{
  "model": "sound classifier",
  "dataset": "synthesized solo parts of chorales (CocoChorales)",
  "time_shift_ms": 50,
  "n_mels": 64,
  "moe": "expert_choice",
  "num_experts": 4,
  "epochs": 42.3
}
Rows from block 7, named by matrix and row number. Rows with one number belong to one attention dimension. Each number is 128 + 32 x the weight over its row's rms, rounded and kept within 0 to 255. All counts start at 0. Numbers have three digits each. After the name is the row's rms in percent of the matrix's.
# q: attention query, key and value (stacked) (model.blocks.7.attn.qkv.weight, 768x256, the q third), inputs 0-63
# k: attention query, key and value (stacked) (model.blocks.7.attn.qkv.weight, 768x256, the k third), inputs 0-63
q.69 100:096163194141113131109130131100140194152092094116172157139143078079199145196176122137144110190093123123139160123141113118111119116154148026130110116143167145183180176105113140108095125194057154
q.70 099:110097064142141107123138104146153084083184143124066101113111183140060067068126119143112181086217132131123135119126111096204138150074087174156131135092095108086113102151109156125176142063193075
q.71 110:092158183123086129112147125090154223140156083147143154167128110040194130209163131119115129165114125137133156145111088130100110094139098037146104094114164159155147178093133153101097107190076148
q.72 142:113167141141135135141122170156125105103074126064126101088097136179115137128127189148154152133139112068128175079117151106163132178069155169096118141197115134130130135174128100130143162185131124
q.73 074:087155118173149173160148131156151127117104108171229094095116105144129165130119138110090106070099100137114143136146143111132154142117153136221138078133147174110126091170084117052130145136065142
q.74 126:177172187120109201161116112086094152175135130187124112116087117147163192142063149122112106145091104129135135180123150162063130149190115124117190076130171153135136104123189112179165052124094159
q.75 123:184145113133193162158134164169109066103142122098173073110153143199103171120118142151073123104154155090113093113139179151115175124126108176131114117136095114116108147152150080172148135120176139
q.76 121:186102107136177127157107153183095077116072165120126114092130132179093150078078121121133097063131143108133101118140155160119153142131176203108155154153131118106104074155165096171123147097171105
q.77 069:152128159119154161150115159155097133166117138173134190155207137107138162136123165120179131123150189125122141154174129204074123092159128136107146144098187148146122110100187122090089091141220140
q.78 112:163092073131166123142117132166104039110102169107102102092125149212056119049090125131138122078140127114112097109139160120155144154113154220103154162139091092091098081154121106152155151072178107
q.79 112:179106137139171172157088174191090078155071147144157166105145122176117182089113151152189121125149171096123141131170163155109138139136162176105179158142150118133117108145149111128124119122212140
q.80 142:192159137110190057164183160113108176177066136097110146137165074125105160124141134154130112097086132047151135158081097131096078132132199137141141098201129144139191077128142087087065176150097082
q.81 079:186139127098127092137177147093106106125165125144099177170121137208109129104118138133187155159093160095125138197125221135117091132133115142107151133138110073137035151088114154147130144138150162
q.82 118:136141095063152115139158109074128131108139126138103112145137173127159086172079101088082171065102085128143099158091153158150101090152136167148129108130112116149117098174111161102131094112093101
q.83 074:117119099130022126127162123059100081146114118139135115101141099145114151113130107136108112080096115129087086122129111127146133078130123183050152142118064079114049146080145105130134101173106119
q.84 117:120163156165139199167099143148172144106147092112150118092122156131123139114158196195083124155142117134104152128170159077143156136152101129183176138118084138104171119184089125127112143113128148
q.85 114:106091118159165145140099110136086142114079158149108113121054064115140130090134093158101059103162121112136105106115078107082157167139155120120170135127127113179134151089181096160159151088193120
q.86 077:133085114091098100107141125083170112154180152109159073129192192147130123145167134159059143097141120168123092100126082135154107086118094148140063138092118123072140144168100132141134111117124130
q.87 092:153181177127074136130163162159163142138140092102146129107115184141128150145143203145153127166127158125167175146160166118149134113128125140144114122155134144109149102189111126070060139190066114
q.88 115:115144098120113158098091091145151099068136117127112118122131180170156074122109124139129165154146105155161150120145201136175128165126129118140112166094118111163109108171098162131160127070151160
q.89 061:085087138121073135104101104097134160163078116120174146156156084082128155177150129102153082179099138156096116100077054141100090079118184092091049138112159157167118120090121119121076140109095072
q.90 095:171195117154145120179162150115107172169124073042135134152171100119089164153138176177092082149133198106058130154106092145099101107148140158106141160124105166138131130098131048064075133100104087
q.91 093:159167183136170109134170152100096177148126095117114100131137075084188132174139102146068123159162154125163143158082135187118123152165142065165143133182121148163181126132170118142124074107126113
q.92 109:166171144092107117128166140112183113144179110085125126126222202150114122159122161121134189136075112133093138145148177128160107106127095134121067102128124146066145115180077142107123117157068145
q.93 107:151170153106094138135146152127180131135177094097172140124181188141129134161156180141132180162102136151113154151159178135174110103128100131150098132129125146084141124177070155109089121161064146
q.94 126:152183150101100120136155149136171121130176082087169142128184195147123132166138185117154190166103128143129160154152182155170108098129096137147083130129126140082121118162087166105091121169065138
q.95 128:156178146101110119139148139131167123128173085097166153133191181147124129169134170109162201164095126142117160165149191159168100101130102137138091125130130137090114117151085176113098121169069144
q.96 095:102113171129143164101077158193138092142142162202229086095139142122173182124131125053122133185126084144105155108155142139137155135124079096128113134131131124111163172148129108161174127153159229
q.97 082:127118108132090144124114086159074147136083129163137163114100074120127213118125108106180133097129115144160134098128061180121124145112153139051169125152192123135129141076161103102108126169067096
q.98 114:192157119072080084098178123095089168161110162110072154162098121128150147110110095106152097096100130109160118154112102172123089172131166160078149138164165139171117124117179076093110107147056134
q.99 072:072095085117051174081088104125138077126148149230155098122124160119115132075172133123140167148183109152173138105123065111154131131084123076120081125089159138083135121146093130107161062147134200
q.100 124:121053116163117155096111140167107035152146183180133018075047118131126111134149090091120122160186185158160126123125135101165181129061086123116137152107176156070142169137133128142104119143197191
q.101 108:127091117151112118088142139146106065149136170132115043095052125123137097147139084082146126161171169162175145131115114123187162131057094135120123163100182162095129188116148122138077140153156170
q.102 106:153148075101166083119152128132098133178092103084167139158120112127137168188156094066161163169129145099149189142073084164166051121078171166090108135133167165182164154099100106065093128159068097
q.103 102:134210213107129113140183167091133206092122104077099193145166100150137132111125170120140090114062050083100114138142139163058118146207135085133102117176095079160120107096191105176145150147064116
q.104 069:118183183119195111113167201094114135086149147178114084115082140102175089138068129089041115092179100051148135149112135140114151131124089108161128130188100129151104124188188065150159113139158166
q.105 098:102093107153136133154129105070150094086204135099082104128137197133089065164154166123099158116152146151105104120123156096162142056117051136187105099066091119062077136164084201146126132087178069
q.106 070:069137092099118119089103143187112088064105126114159130121084143147133119120116126074151156148182043113095134089091119096175111153071110159084150139116097106130158179126099075136164127115166144
q.107 100:155101081091131155122104071080101086167149155163126090126115130165163170155129094106088155120127123156167123141094127185142085125138120147120151120115168116158107134125131142089182090089108115
q.108 113:145135172109158149166192111119158193054135123130078149131135141124104092096088138160081080058084047089115064135149099097044159151170137116120104061142099113114148091155175097147156106117065120
q.109 087:157198153091186100151186154105123209158095083077155201163171079141123172151140119092138122143063092061109158154104085160060057128162179132101105106173136116187165103087144093097133135163026094
q.110 099:127134096116157130168097097135160151093107082109124171134203153144101128109113149186090144072112089100109107108142142119117112120162166142137117088132073099152128077168076147100179117073125061
q.111 130:143085049137153103113107105160120052163105139112142056098105145132115116173134070093131169136167182151176162128099112129206107117039137183116121130099173179106158155141086143081075126132152122
q.112 135:100146176146128123126109133140145129163131148151116118119150086101191101134115149112132119172101136154164174139148154161151129136147121057166111109121148149180119133134148157112161136131131147
q.113 076:125139141114134145108025123104097186120089088069212213133081123102144165108123143182191106166135120140177149128150084149075092122173151126133105204110161091144137123130124140106125150132102144
q.114 095:141182193119078142150125134151122143140116136141129170124135121141129135108049197162174160156085101113253159148147161185094124153188127116146125128185177130133114115148152163152154130132103107
q.115 157:078117054174152138094112144196120026095141129127139043058097153157111113108139091063101187150188121143130160091164195087225168145050109149139117127081107127111128118151065149148153138125163129
q.116 113:126105081133126089118153147135132091119140151137071086123153104124085082132129066106106125108139132130080119140104135044197134050077147166100152142065085120117140108147081131029082131134117090
q.117 102:149122133123126105121111137114099116166096155109080134144190112125084159148167167122163120128086173112126128104133118165128117052099162089078142151156133130173044126116128126093049155192162094
q.118 124:131109099135135076139130139116106125152108163142065137134167079130061115133126117096154108129094151112072133135100099084152108042085167148072154144100118114134073115081102113041035154177136084
q.119 069:114140100149167120131102136160069095137072115081091126094138104146080135124174164127159169120118148117142140090172135187154140125093161119081137168191144122185078117110133140131080173161153071
q.120 081:108113154081128124112114092127151147062158181210090149157112190103161054099090133113181146080140090138156129140146109123151139137120112150136134113115154122111157120202167146127133063148152148
q.121 089:107173144156127130123106139083068123116111119143163127099102096115170177124187155176114146146178125140166145153125119135119131120166137090165157145133139090136136116125169160130147119127175158
q.122 078:093075146114123157128100101114137156103119200166118155168097146108154154139187143113165106074152122126142113109082084123117121123088149132105118060138183116119136154139142148102142123174179116
q.123 074:095144097201102121144170133150144108099120098092070065053174110148088140107128097100078137093112120167106109106154175104181180151137149133125167133103111133071159037118135140078102146116107121
q.124 126:132140191120116164140132132167153145123149091080220109107116185132150164145121194159095106171138106137162123091156137178075143170178080121146068149162133145100137157156161119174146121124087146
q.125 108:133130146123120170106123122151148113091151098126167094103085166136191123117127128168086152126167099142180108114151173147123157207173091120175118133161115124125190132183145146207224110070122160
q.126 103:149145160099123096150132146084127159157105163130100158161210108124087146159129162097174103145043127096104135139088110163104084049115168090076113121138137127131052129088134114077029137209125120
q.127 125:132150162113122172120134110119155149108154090130194128136096175118201139129125139163102146129157100140186126135146147178096130213180094099193104110150147144123182139167159144208218093077112175
q.128 129:140139109082134100141136100116096153118149089121113182171170142117162095130100147152168187123152112137170132180121129191136080128152136153136123147102161108155133110134175173134159068083158061
q.129 089:146128060102114079109142112067098133141116109071096150148143082187112152115107081114141116142092141136105089120110119164106081138128166142115139164129110080168065130030092100109107193107073147
q.130 091:129120087110160095110154123159103171102144079123193140156146143108101098111087065094106131114143099161139097160168120136118114155137147151154089174057134148129106101095153103143084131072106103
q.131 126:143135073135110101117115118100072071120105094111148065079101093171112174148145156123084163159083139115121123102115175167168103098098136111065127147174087088153057141073062155099105131141102100
q.132 079:080080095145151161173083068151147146083119135140143072104114151129111057157088112110079132093140098156102120108111139068151130159099149167116127098071138182115130080158110184123089079092132094
q.133 100:145125084100119109080076139099086078132138112134117091134090152173133116155140138104091149180136145142099105126125186134131114079133124121082094196100087086167044146128095133145125104131166174
q.134 076:127167124090086152135095174163131133067127087098106122125061168175112104078102147163100169112117114106094102138132223094127129210134159187122119126155097102074163057167098137140178122079134166
q.135 078:120143132147135164153136180159170105114138151132101099094152121135080129047114081161114102076123102082102130133157123080178150115108120172122199131135094091071161102187136088068105148143167109
q.136 060:078149210101038123130143180127162206149085131127134190133142134071143095103103130088198123126116084113119137135105062149106093146124170129113100124153151155090146115107173101123111124150116149
q.137 095:091104153143145188108148136131175114098196186199105075121124211085134075121125130112078141121167107164176116115154136109158178112128048083217122099066119167076147140207137144168162115101180140
q.138 087:155132119110190116132122154208120135070111140129121086132106123152135111118036122097108109129129107087144118104125175108116159200092165159109118130170129161166130102165135069117143141116122140
q.139 113:121140098106114101104114131156071098107110103146158150136146114195132150123090135074159115154107109139150088120158185154116143092173150124109113150113097071206077129085119115162112135134122096
q.140 074:105100121146140081151149090142172181122124099152108145150211077117093106167107129099137102143081121147058098077125113125107119109124135098123130181134115138158075109067100147089059171123091074
q.141 095:157125094110084159093099128120062070168150116141154117134096152172193184120118117162138195182170188166194135150140182179134122179142116140110135134124165105145139167128123146146211114077164157
q.142 077:138140164180123176090179165135133091172142175145119081093109131105108163092131115147106101118159172101180138112166111085133218160104099115145165093163118152121176152179146080127142119157142148
q.143 091:163121088107067150094097128113063076158150120137147122142094159183188179107119123176135186175164189161182133155132186169129113188146129147104134140124154097147126156124116148144203121074163163
q.144 127:081142149102117126104148187155140127063155126139148107134128138119160077080116123148096136132156083121115104117155145127129148169141106115150105185143088111129137141130152085173171154098184202
q.145 113:068093134139064153105113092188186138073160146129143139129132169109134067112140125115157089125153087192145113090178118077152174120113087133150077124036132127060157157150118156124140139150125170
q.146 075:081108140197084120113212109114158095168175112129134102120165128103127103085155121192101102094152209183135134088189089152151198126127072080151101143110145146142090186091130156087150192141173095
q.147 134:115142154108148131137141153104145112125162145087135182180147183110143111139191186132211189146144119137130154159101132168160105133092100139136105132137160130049154158158129176126155121146201162
q.148 099:207103160139177173153112131147090108150104210164135093111113081125197135151102116078118094163074100109116154153114176103133135076141142093098198079123162138176099139146143116191133094161124132
q.149 099:162137114130124189124106101138084118199120114150188109138082107134193188170105148137147167202152169189180157146139112183128114148147131137116145120101193174173114157084149122194172136132103136
q.150 092:109158130194114156117147099131133125164168078128129133126137134135133144122140150189172146169194157183188161132193084149142161189130064126162143144078167159104151181082182126155205171132130131
q.151 105:159133112095120125121110175147067100193081148132187060101064084138142164146094125078063161168105160117127128131076141136125096091120187158084116108169130154151101059115082119127062140138091109
q.152 123:147170110124183116152100108093082123124113079122114126110065104158162128155136149146140172168158113079165202185104153170140069140127130119107158114146140089177154134128136153097143092126144104
q.153 133:059077123125118117097141105153157134054177116117118152155124166074155043109162129135166148139165100188157130111168095107175171127081086090157070152053150124097121164138124168162168146113152163
q.154 129:163139149165167145131120129170125140156097180177070102095096093107157170121103139130094083118153161086165157101116112097114171145132135110148173088184123148176155128159130083115145137150127114
q.155 108:041071121126106143101072113201155087088159125161181071101131180124170066126122129106099147145157072177132138082153153103194161114101098099139086157071105107113139142188090183152175118103176155
q.156 110:086127123170121068136170142133145126082124124115051099091173102127072028086123107120099099076088112099097118113126147062174146118099136111117143159119096121092084092122119148060082148119146068
q.157 097:130125135155152101144156173140118115130075169146112060067130055129114087107102106079063106094070117075103124112091135069156129088098178112115158106169105141132089066137099112093038160151101076
q.158 099:102153130180125151143139079111181151122158080137113155129187136129133147136138119159191143114159105164134155133167092151145125202120082101194166132093159153089169202098169127128198131124116149
q.159 096:082143135149131114148150084113203166088172087122100173143194171123108121133151115149176136077147076133116136125151095142138112193118077112191150131116134133070179193126158149101174118125114150
q.160 098:123156153111113099109177136070113143115158164154117173175163095149155121072107170199102102140084090104177123147151132119113128097195142082132141135127074070208081109127117104103173149123084120
q.161 098:088116100172125162133106112180108089072111132119125088091091113140111167090120162143122130155179101126118130049145121108156179230085103133091156150159115142119137188110119074122155149135142165
q.162 097:125130122124107095135133153130111098110138093095121137132237124186116120138129142126130158146081143126094111125137185137140113069143146134095108168117092071136062091090110174111088161109157066
q.163 097:146156151113108073159180124076169177143098125115062153127201154170119086154118139131125093075092136093098138141117120118128108057157166144135128127111072095179033124131137112104088169162107057
q.164 110:130164071121135141159108103125136129063091050134087115107159141169100099130067102139094126095141107101063099123100152113121089165117176192102138109084064117131145066120099127089160084075177063
q.165 123:142129076072129044107143124122116144109118056033100153149152165104101111170142087090148154111138113099081138128106082153137059094076120163080072128102115129137092144099128127123093126104080089
k.69 088:063120120144102105074111137102134126078139113159093098101112121120115075141089106129121175142149134115115113113142137100146131156103135084154180182111093098141149110109097174122099108107139139
k.70 095:127159124148116156132131124125120112160085130086152150106126124134166189106163150128163099160134103136158173113132096117123125133132134121085049093140158125117173142137112092138144141165093129
k.71 115:075088109166102122118090066100144137099143129158084109109141112125101114142110118132129144126110117161117103110147116092126135146127147067123163126109127119113168096116076218128104078098111118
k.72 134:067102131106079118110061111084104166082160133167117172166094125110122088120135124146159129134109104191126109115121095111109132100151130101125151156094105096107119099121098212114107094101111142
k.73 069:043156107133099170146102153135161116137180164115137134137130172129119117163109171122097154174161113105166171115067126082180106071089074144138138138104080136117115161211057140118128129133146115
k.74 100:075102112145143144144100081158177125077121104108146136121173156116106079145135163162129105157119094146135127045133118121153146101113115081110046141122082102181132168148107153173105123125165069
k.75 111:187087122086181095115136175137077072129153141121141130166172115148123152117105141149101092106114161042094095156113142119101115038131109155135133115125078085145068126143100079080127124113134147
k.76 122:194135140111151141165176179154110120164171125144163115140137151156115159128115133117090137108134182104104140176122175174114125128136066184169144117135141150121049165118173073109151154143155160
k.77 083:160123092118205092168134107143124163126128140147167145151096138148122118134148122075123154098188141134118161145118135169164120184114145190167154139131150146155026126114158147122135149143152149
k.78 115:189173152097151140148168184159114120158114124094168146145117138133151148117133139124126106133136141093132147148113147163120130105137098187117087114146127134140092158138183036133158171158139133
k.79 125:181162117107191104142164172142117116135126129103147122140116172146143128134137131110098156110204175084125159152127168171151123138103106189164123143140123132171053152137173076116151167147172156
k.80 138:086174129174120216145087097110172142080159122136187112111138178117168095166138149152100143169188116173127150123167188092172151155118100103179160132082107152112112138156086194164162083129162181
k.81 077:109183106114049095051089124104098131128135128110069170158104149146168125129136122102143099156130073122144187146119165132141093124145107117085099103075107089207120148104077168099130116122122134
k.82 104:094116134150115132109171169166149150127122089121181130100091168068124163123113124152090102081156135119156116097153066148132169106123098127177080121131106149116125158170176038125106197144079112
k.83 092:134180189119129119182155179112141163163115093099205090111156185079122143204143142085069125117150106057139167163051092169100055080128107114170084049142124195117168125168151076108103101175125084
k.84 111:115146169159127205139142110148180176121195169185188131125150142141136173124135166138117132143150099176110149096183165125172169156181080127183189148121113152084124148152107108154131128184120190
k.85 096:140099118129155086119103165148089032157120143090142105109144096081086095123155138100163103125094099109129116137073147106135143036089094132116094096097116108085139094140120141114053134108187048
k.86 077:132089093090094127115130116120114155099140111131126153132078163152121174139082137155119142075121171199122089101172090143112154141170129184180134147160134110084103104149097107117094146092065170
k.87 093:113169129145092209151152103102173196082130136155165144132115169159111155118147174164098135093125112134097143116171107118166135198105131154182158109112122180095124185165102052129140125167090194
k.88 126:157150123106153067121169129083126154175093115156124133137123095097144152131164137141113103101113130092131105117083057210093093116154156092146093107182120135196181116112170050137105164138092077
k.89 064:146091146130102135096111161185163098136074134152126114079146132089105109087113144174138122137109143109195099132177078141118177116083160105154052143172179168100194126174174102115102165181148127
k.90 112:112167104123119126119146164158147137123087128121100138123115157182113161061131146141175136108172164069119168085173114117172141197100173180120134147169118135134116112163124064070095165147114169
k.91 092:088157147180106183138134145116152076096153087140167136118147095156109153096153120140125121135154125138064132151152191128169168103146115120141177154073108093076147149092103079156169126122150170
k.92 098:128141153095109095075157131082131176112122098154073186145073126103192124135084112166156148139138201158174143139168085143099124154185128082160104183161178125149108123111141131132187151106071186
k.93 109:123166144134099208152172094120173220105188143177151148145139162180143174144120143136105152113156128175098138108183145139149137209163108151161182136129124168119102162129125094143137107177085212
k.94 127:114174134126095205156155087102168227097161131166145154156129173184157158149121149150104166126163124159108145123166127133144113223156133146153179143113128173138094183130126110146161111158087213
k.95 128:129175140132116192162161084106167227107169129159131139155145161186171159157120135136105165135169135154112153132162140148137109226157137131140178146119137169157090176107141128148173102164094214
k.96 076:088107132157120099095162164162126073160162143152110097131140153139123118101136128101109121169151134104121182125147150055167168143076083145124133131085087118115109177150105091083170148130169194
k.97 097:152094099129120162161115130123164091170143097104172099122177139182080099169090104140096144114075160151118098156113181103124121113145129166172123112041108126107108147122108174138094135076174084
k.98 089:114066099119107124128097115125150080186167136143162148151128173120140133152215151141135162142149206166112120142123139117139137034135099116187115072069132113129098114156047212109145159092187103
k.99 087:103102123159170131134099121160125072092108149158102140105102131142099113109114142129145129105126097087103127081194160098164160114127126118141171171123097126191106139151122143172112118109178122
k.100 130:092091089162145138100116147134084069121118183165124094087097109172069158065100069105118100114164109116144106082155097068120173119114138142115176140117096058110121133137131076117102142106154158
k.101 112:101107104147097165099108161119061100116127153167115088079105098186074155088067076132100126128108103135136091111150114081102152125156146135115210143140098050097138121125132103135084120098124162
k.102 102:118155138106053134115124155090138140068144126166065134113092198140106113092104181192100135074140126107117096149163129116123136133142122144137153115152102102118116094186125142150134088132142147
k.103 093:127172182116158127140205132089109175178152133103197137155152071087156139167127109093166148152082125127150142125080093179100092175169085074136097125169151182104193167069158102162162135180079172
k.104 066:138167088120087153123101166152127101115116145094109152114133134121065142108122121114179185120144142152155130136190116119153137106097140142127108154084169153065138104141091110155082099129135159
k.105 085:151183141071121101142189140070043178081088140091114170163121112160140107106118134165178153087106059096179088158125147161122085175153190169090137162194145111160086120130198095165126108153108130
k.106 094:077147144161108114126168158130177070161181126112138091122153175170171098139134125099130156169174179140160182158155180140199163143095093107168116145094133110127109178126092150107183139157159209
k.107 102:119093097094099128125122081108111131133156153147081167170159141100139095136072092114132137070121159156151095141134100145108114097138120127157130125059172136138096090101135176100173087085135087
k.108 099:166148155110199090162168084083138167126142122104129173151108083061145123185188148115173133115129130115136134140078072178087081136115075077131053103160180181120156169076146126178091131153107128
k.109 084:122163177111113107143170124080160173105161139131109147145109150060136117136143177141128123092126130109130113131118098162104117147147061096133082097178132181097155132147135123168137097173113146
k.110 102:152140118103151086144112108142189122128117085097121152157128165084164090154185176138146140119172165116120165156102137167168094109064120149153051119096155190168092121144117152100167137132167080
k.111 125:118113084116082137110068149134118114065109112180071121111086168162078117080098137189080123080157120102123100141155140082135147092104178163127179124116088067147084078190096133101083101081174102
k.112 103:115131168135164196216132122192229137139132175150167125153195131151103130150082177133161102109060093117134122107106145130128151138125138129171136067127116166135167172151146130142119162154181075
k.113 089:084094121136130089123141178171136113122141159142102084141106147104128079102108124053110119075148155101075137125100126078215150101044136168130165097091102163132073101174120130105120125153175094
k.114 084:087127164165139132173162098161226138152151157142132135148148171119101109128107161125156133086131102098176177083148111104183177109100114096177131072109122157121188151228129147066118152164124085
k.115 094:111155123091096248161082116093153168139128146099143115142092082134104141141100126180113142112098103192158085097077098113118104154129150152158172080140103181120155097157104129182133090079067094
k.116 089:083139120129108115107086142151084124079131108129052112108089164057139131123111152110099124080168116099127150109146123106154163037079123113107132097103093137167073064188075123086110089143143072
k.117 101:065137136109057125080115127072120112086168083155093057092104130149119103138115106141084142119120077122112107084134149120137120071191106063112143181132048071124099105138119122124114077125107121
k.118 135:076128122106073118121119118138137113094152092135058110140112147115098086105101141143133136101104088085124137106137153093171139076094150085094132102109071127170101054182085142064118083134120046
k.119 066:149148130107109135099121163095090065090186139116113029113093122167118128109109104153073109113116064109133121124119143161132134104150064122150136164127060084113050143138204083159134136131122170
k.120 104:123127104112114131080100134077126114083138106143179105059092127162161128141169109137079160128172137125098107100133090125134128139118074158156109169164107075067105158151103114155154115112094223
k.121 085:082106089200081078089079094159141089115144131197103106138119133102107157095149137097122089134176113139087184086158107107168169088091131098155176153076096137171032103097091150108124148126129097
k.122 088:084065082163144097072127109134128126093159125140145080110106172122116119160157100099077144135184161146096111056174147040166216116103104105182127141085064122142085124157080180135101148093092134
k.123 153:123145189099125149149158107084147234186125110126164175184180085100152139174079116135136121158081127131145121141103106167042063128210144054131118133163139156164159139063164113137109097146072127
k.124 143:176165162139156168139159153107140159166091120101202149128208084163154177171118115143131135178105139124117128138103122173078081156207130118147127176170142141136152204048153058190139161150110151
k.125 125:169122132162189140145126146136104127158100173118202134111148119132161176141166118098118121149174168176131124141131102169102132174146114178165129154143188134088154181087174114192143172122157196
k.126 115:091146144083058110089154122097161151107151048126080111128136143127115085149093131154121148118102105082130121116126147114124091093147133041103099130125071116157123094141102125089113064144087090
k.127 134:175127135147184132134142128112127156174100164123205158122149109137166166159156113110135137161152177169138125152116098161084103192163117152170120148149193136093172204070161126190140169121127207
k.128 099:173158170148129138162149151136148128146104187126110093120127128158107144119134119100115066127067111078124137126118169071128158165101173130112149073155114177153125124157122086103079168162116152
k.129 099:205125133095130147158120089129143174139071144143105224174181166153148163130127170178212113141040161170116108150187181105107143104180191136108127138133167113203096141160109146143061168136119104
k.130 090:139118104084101093097145155136061102122105154162137140124111097163169116155103104074121129160103128125105102127084190100133131070168149159072167171162077047154101142103089109150135117139117164
k.131 119:145160127116164104132118162103085111128165068120127096129086086118115135138112097108100209174150153114075144168089135196111067189109089137108123132150153155079128101047140130118228110087142166
k.132 078:178135138151175137149137115170164099105132168109069188188160132107118098102188187185180104111124141129163123154159107151153181084103113123098067120099177151146159172143129106164157224147191088
k.133 102:135103084125125098086092135103099097111141113109111089085121175160107118119145102098095145148184146123060143093133173121156096116135112149089128199103067051122006099114109161111129110107180147
k.134 085:172164148078141105162139171101086154126115081073141142107076178110142125176066137152086122109177153064064121182117126120041085112152106186128093143122096112117067131114199126123104067131153187
k.135 092:151095146103104162173089135177130165115067094137117143114073115087082105131058157177154085120078135116123117117129116099103131135094190197092159096132122157145183102150147127067063081110138064
k.136 095:146164126070165089097069127080125133101126118140194148133117124159207135178084122094141170159114095151143106162103166183095096127167124135165096134131134080134130122120127164172179120098095203
k.137 060:149182102127115150142147160147081067144096083134158084082133075121108112151103147179120166137121113117143144140089105147141105109138137158113147198139136113089134148100131115087138084151108121
k.138 092:161091159128152158130085096134171166142080196115124162117143113067153151111142112127156060085088113150153132101132054143111130068146156114125140103135152123137167120183153140150079133167111102
k.139 101:099127195173103077141165132121130167162135122168117110120111070089103098147097105104128114122137131070175176142094049121092123135110106069127128125163198167083134141102169103082146103174080130
k.140 082:130103155157163130120144108163127117171074172153101193127209060116169167093144118111196101154076121157136140098155134137130181104177172067113148154164157106223165118113120104154138170123114085
k.141 106:101136105110082092114137141088086106143127069105184053075065173152115139177116099073090185132184146140134118132107123139111078120137111121137090132120122118062080113108131177130103092114093149
k.142 075:132101133119108116145113139171120173170088106164170096108105086133097172136095092129082089156111135101136144115087109098085123154161183156130215160183092138146171144100138089081066107124102152
k.143 102:112130095106088087114138141090081098140131073098179049077073190156116147173114106080084179130181144135128121134111131135115083106139102137121088140115110106066055122115133172124092093119102158
k.144 105:118161118118190114095137156074099103134192085116171115133132117100203131151155119113091212138169118142129182146139108217169105107132073090176123177131113088147107126131159145144205107113141138
k.145 143:202110148123169119166102147146053139167066105092126108094121085145127165185108112116095113174112165067080126151088168119067070128168178166093165154169144136145134101074150111144099114096128083
k.146 093:173091169091165097144120130117113159121068134122106094095135072113150129166047095097092079119052056082088092106090114122116098118147152117119121124160111144165149141155137080146092120119067118
k.147 101:093136139132172137119095124101066100094159133163142040111116150162115135128076123115067168106143065125136109107094157147170133167156134099135172148188102138094142088183147138124150039099140112
k.148 107:181157168151145114144163154141139120092157078069046101118223133157099059105096145211087069103124180099087089148204192079110174129143121135093105169114113129096125078148145121106113101103167113
k.149 084:116159113123124125114096127082062111144141076114163082084085138204120109167124110092084211168172117146141107132132143178140084158151136142145135165123104131073108107117146167180085099080071173
k.150 096:036136106173100161129100103100146108144136106157165101091070133155078124112151152105132160133137086170156133089122055164171125161089115062174135124125136162067172130146107132136126139120056136
k.151 103:218106111086109082070101162141048109133119121083151110129109126168158129173098080117097126184156185112113111177141187095092099109135173187085117170096127102138056128083114120162108129089132177
k.152 122:130073115132079121122103159179135138123078164125076148134139070070109124110157111126160059114088161141071099102129085048123169079069178153099116132105149153111110122091108108136058159164152123
k.153 082:186171110116113093073150168083098091132137143091105100141161087137127120162127090149093128144157179072105120176103120136125065124068143146109094151100130157102115135091159067127132100139111161
k.154 109:124208107131124118106191160124136083094212111086120090136153175151083096106101200155091158134119093114155138120182198163179161119126055099162084156124076130129071129163087133117118175136101098
k.155 127:188067121132191098164116132161085136179051114091130094092134089107123149152088097146109123119113189089129116115100085151086114171139179144125154136187166176155153104095171107121135141086123089
k.156 095:155085151189087142128128110183158117124111143111083180136141145102104128072135147186198034129120160151139143122192119076106186139130155100074114107107212157102153115133099120080163142123143104
k.157 106:218093149137116105114129140187124121107101127096080141129176107114129095119088111191128031129105200108098106160186162051090162114128175152075111147094171136137123118111112097115124133105157117
k.158 094:033131133159127152163114089121164141142127113160108146117100124080099126110147154100140133092091064145146126073116048169145129106132111082161111087132127165099194103165139161106095114123054070
k.159 090:048128136139140157168144087136194148131139141169108160139122128061117132105142165097154122078075063135152141089103056162145140086123095081150087064136133154132193123175143136117120129156077058
k.160 082:110167124133127138180099121138138115153131075083205176141119133201147192132147166133151135154102060143128136131131174153132102116193109171227147135104085089153144139132122161161158150079080075
k.161 096:127111152153141153118086137162166120121134120145112124109104142077096099124138164148116133137136129089129176116159096060133125096104114074141107107123159182116153102205095123081104098143099128
k.162 088:117061150110120139163107103088074185158105127170173128148125106141143148141132112151114118124064131192139095135083127137117137162170182166100195138155138105128122113126170183145143093089141066
k.163 100:155136102068141120122116098122142124154154105041101124148154207140188105183158139113124179153143138159077144170122181158147095101110112163106072090049158117130113126149100188153135098085144120
k.164 100:111132080089065081084069078070100140099135083094145149146068162119134115163131127122131143139158129152101095119096126136124080102121127140119101130078097121138094084114088178114106085069112088
k.165 128:119162103079099122127130144126156118091091066146083069088093133105102074144095133155077156051117118100099085151076110133108097105076115154110099108147106152090143115156113119109102102147131145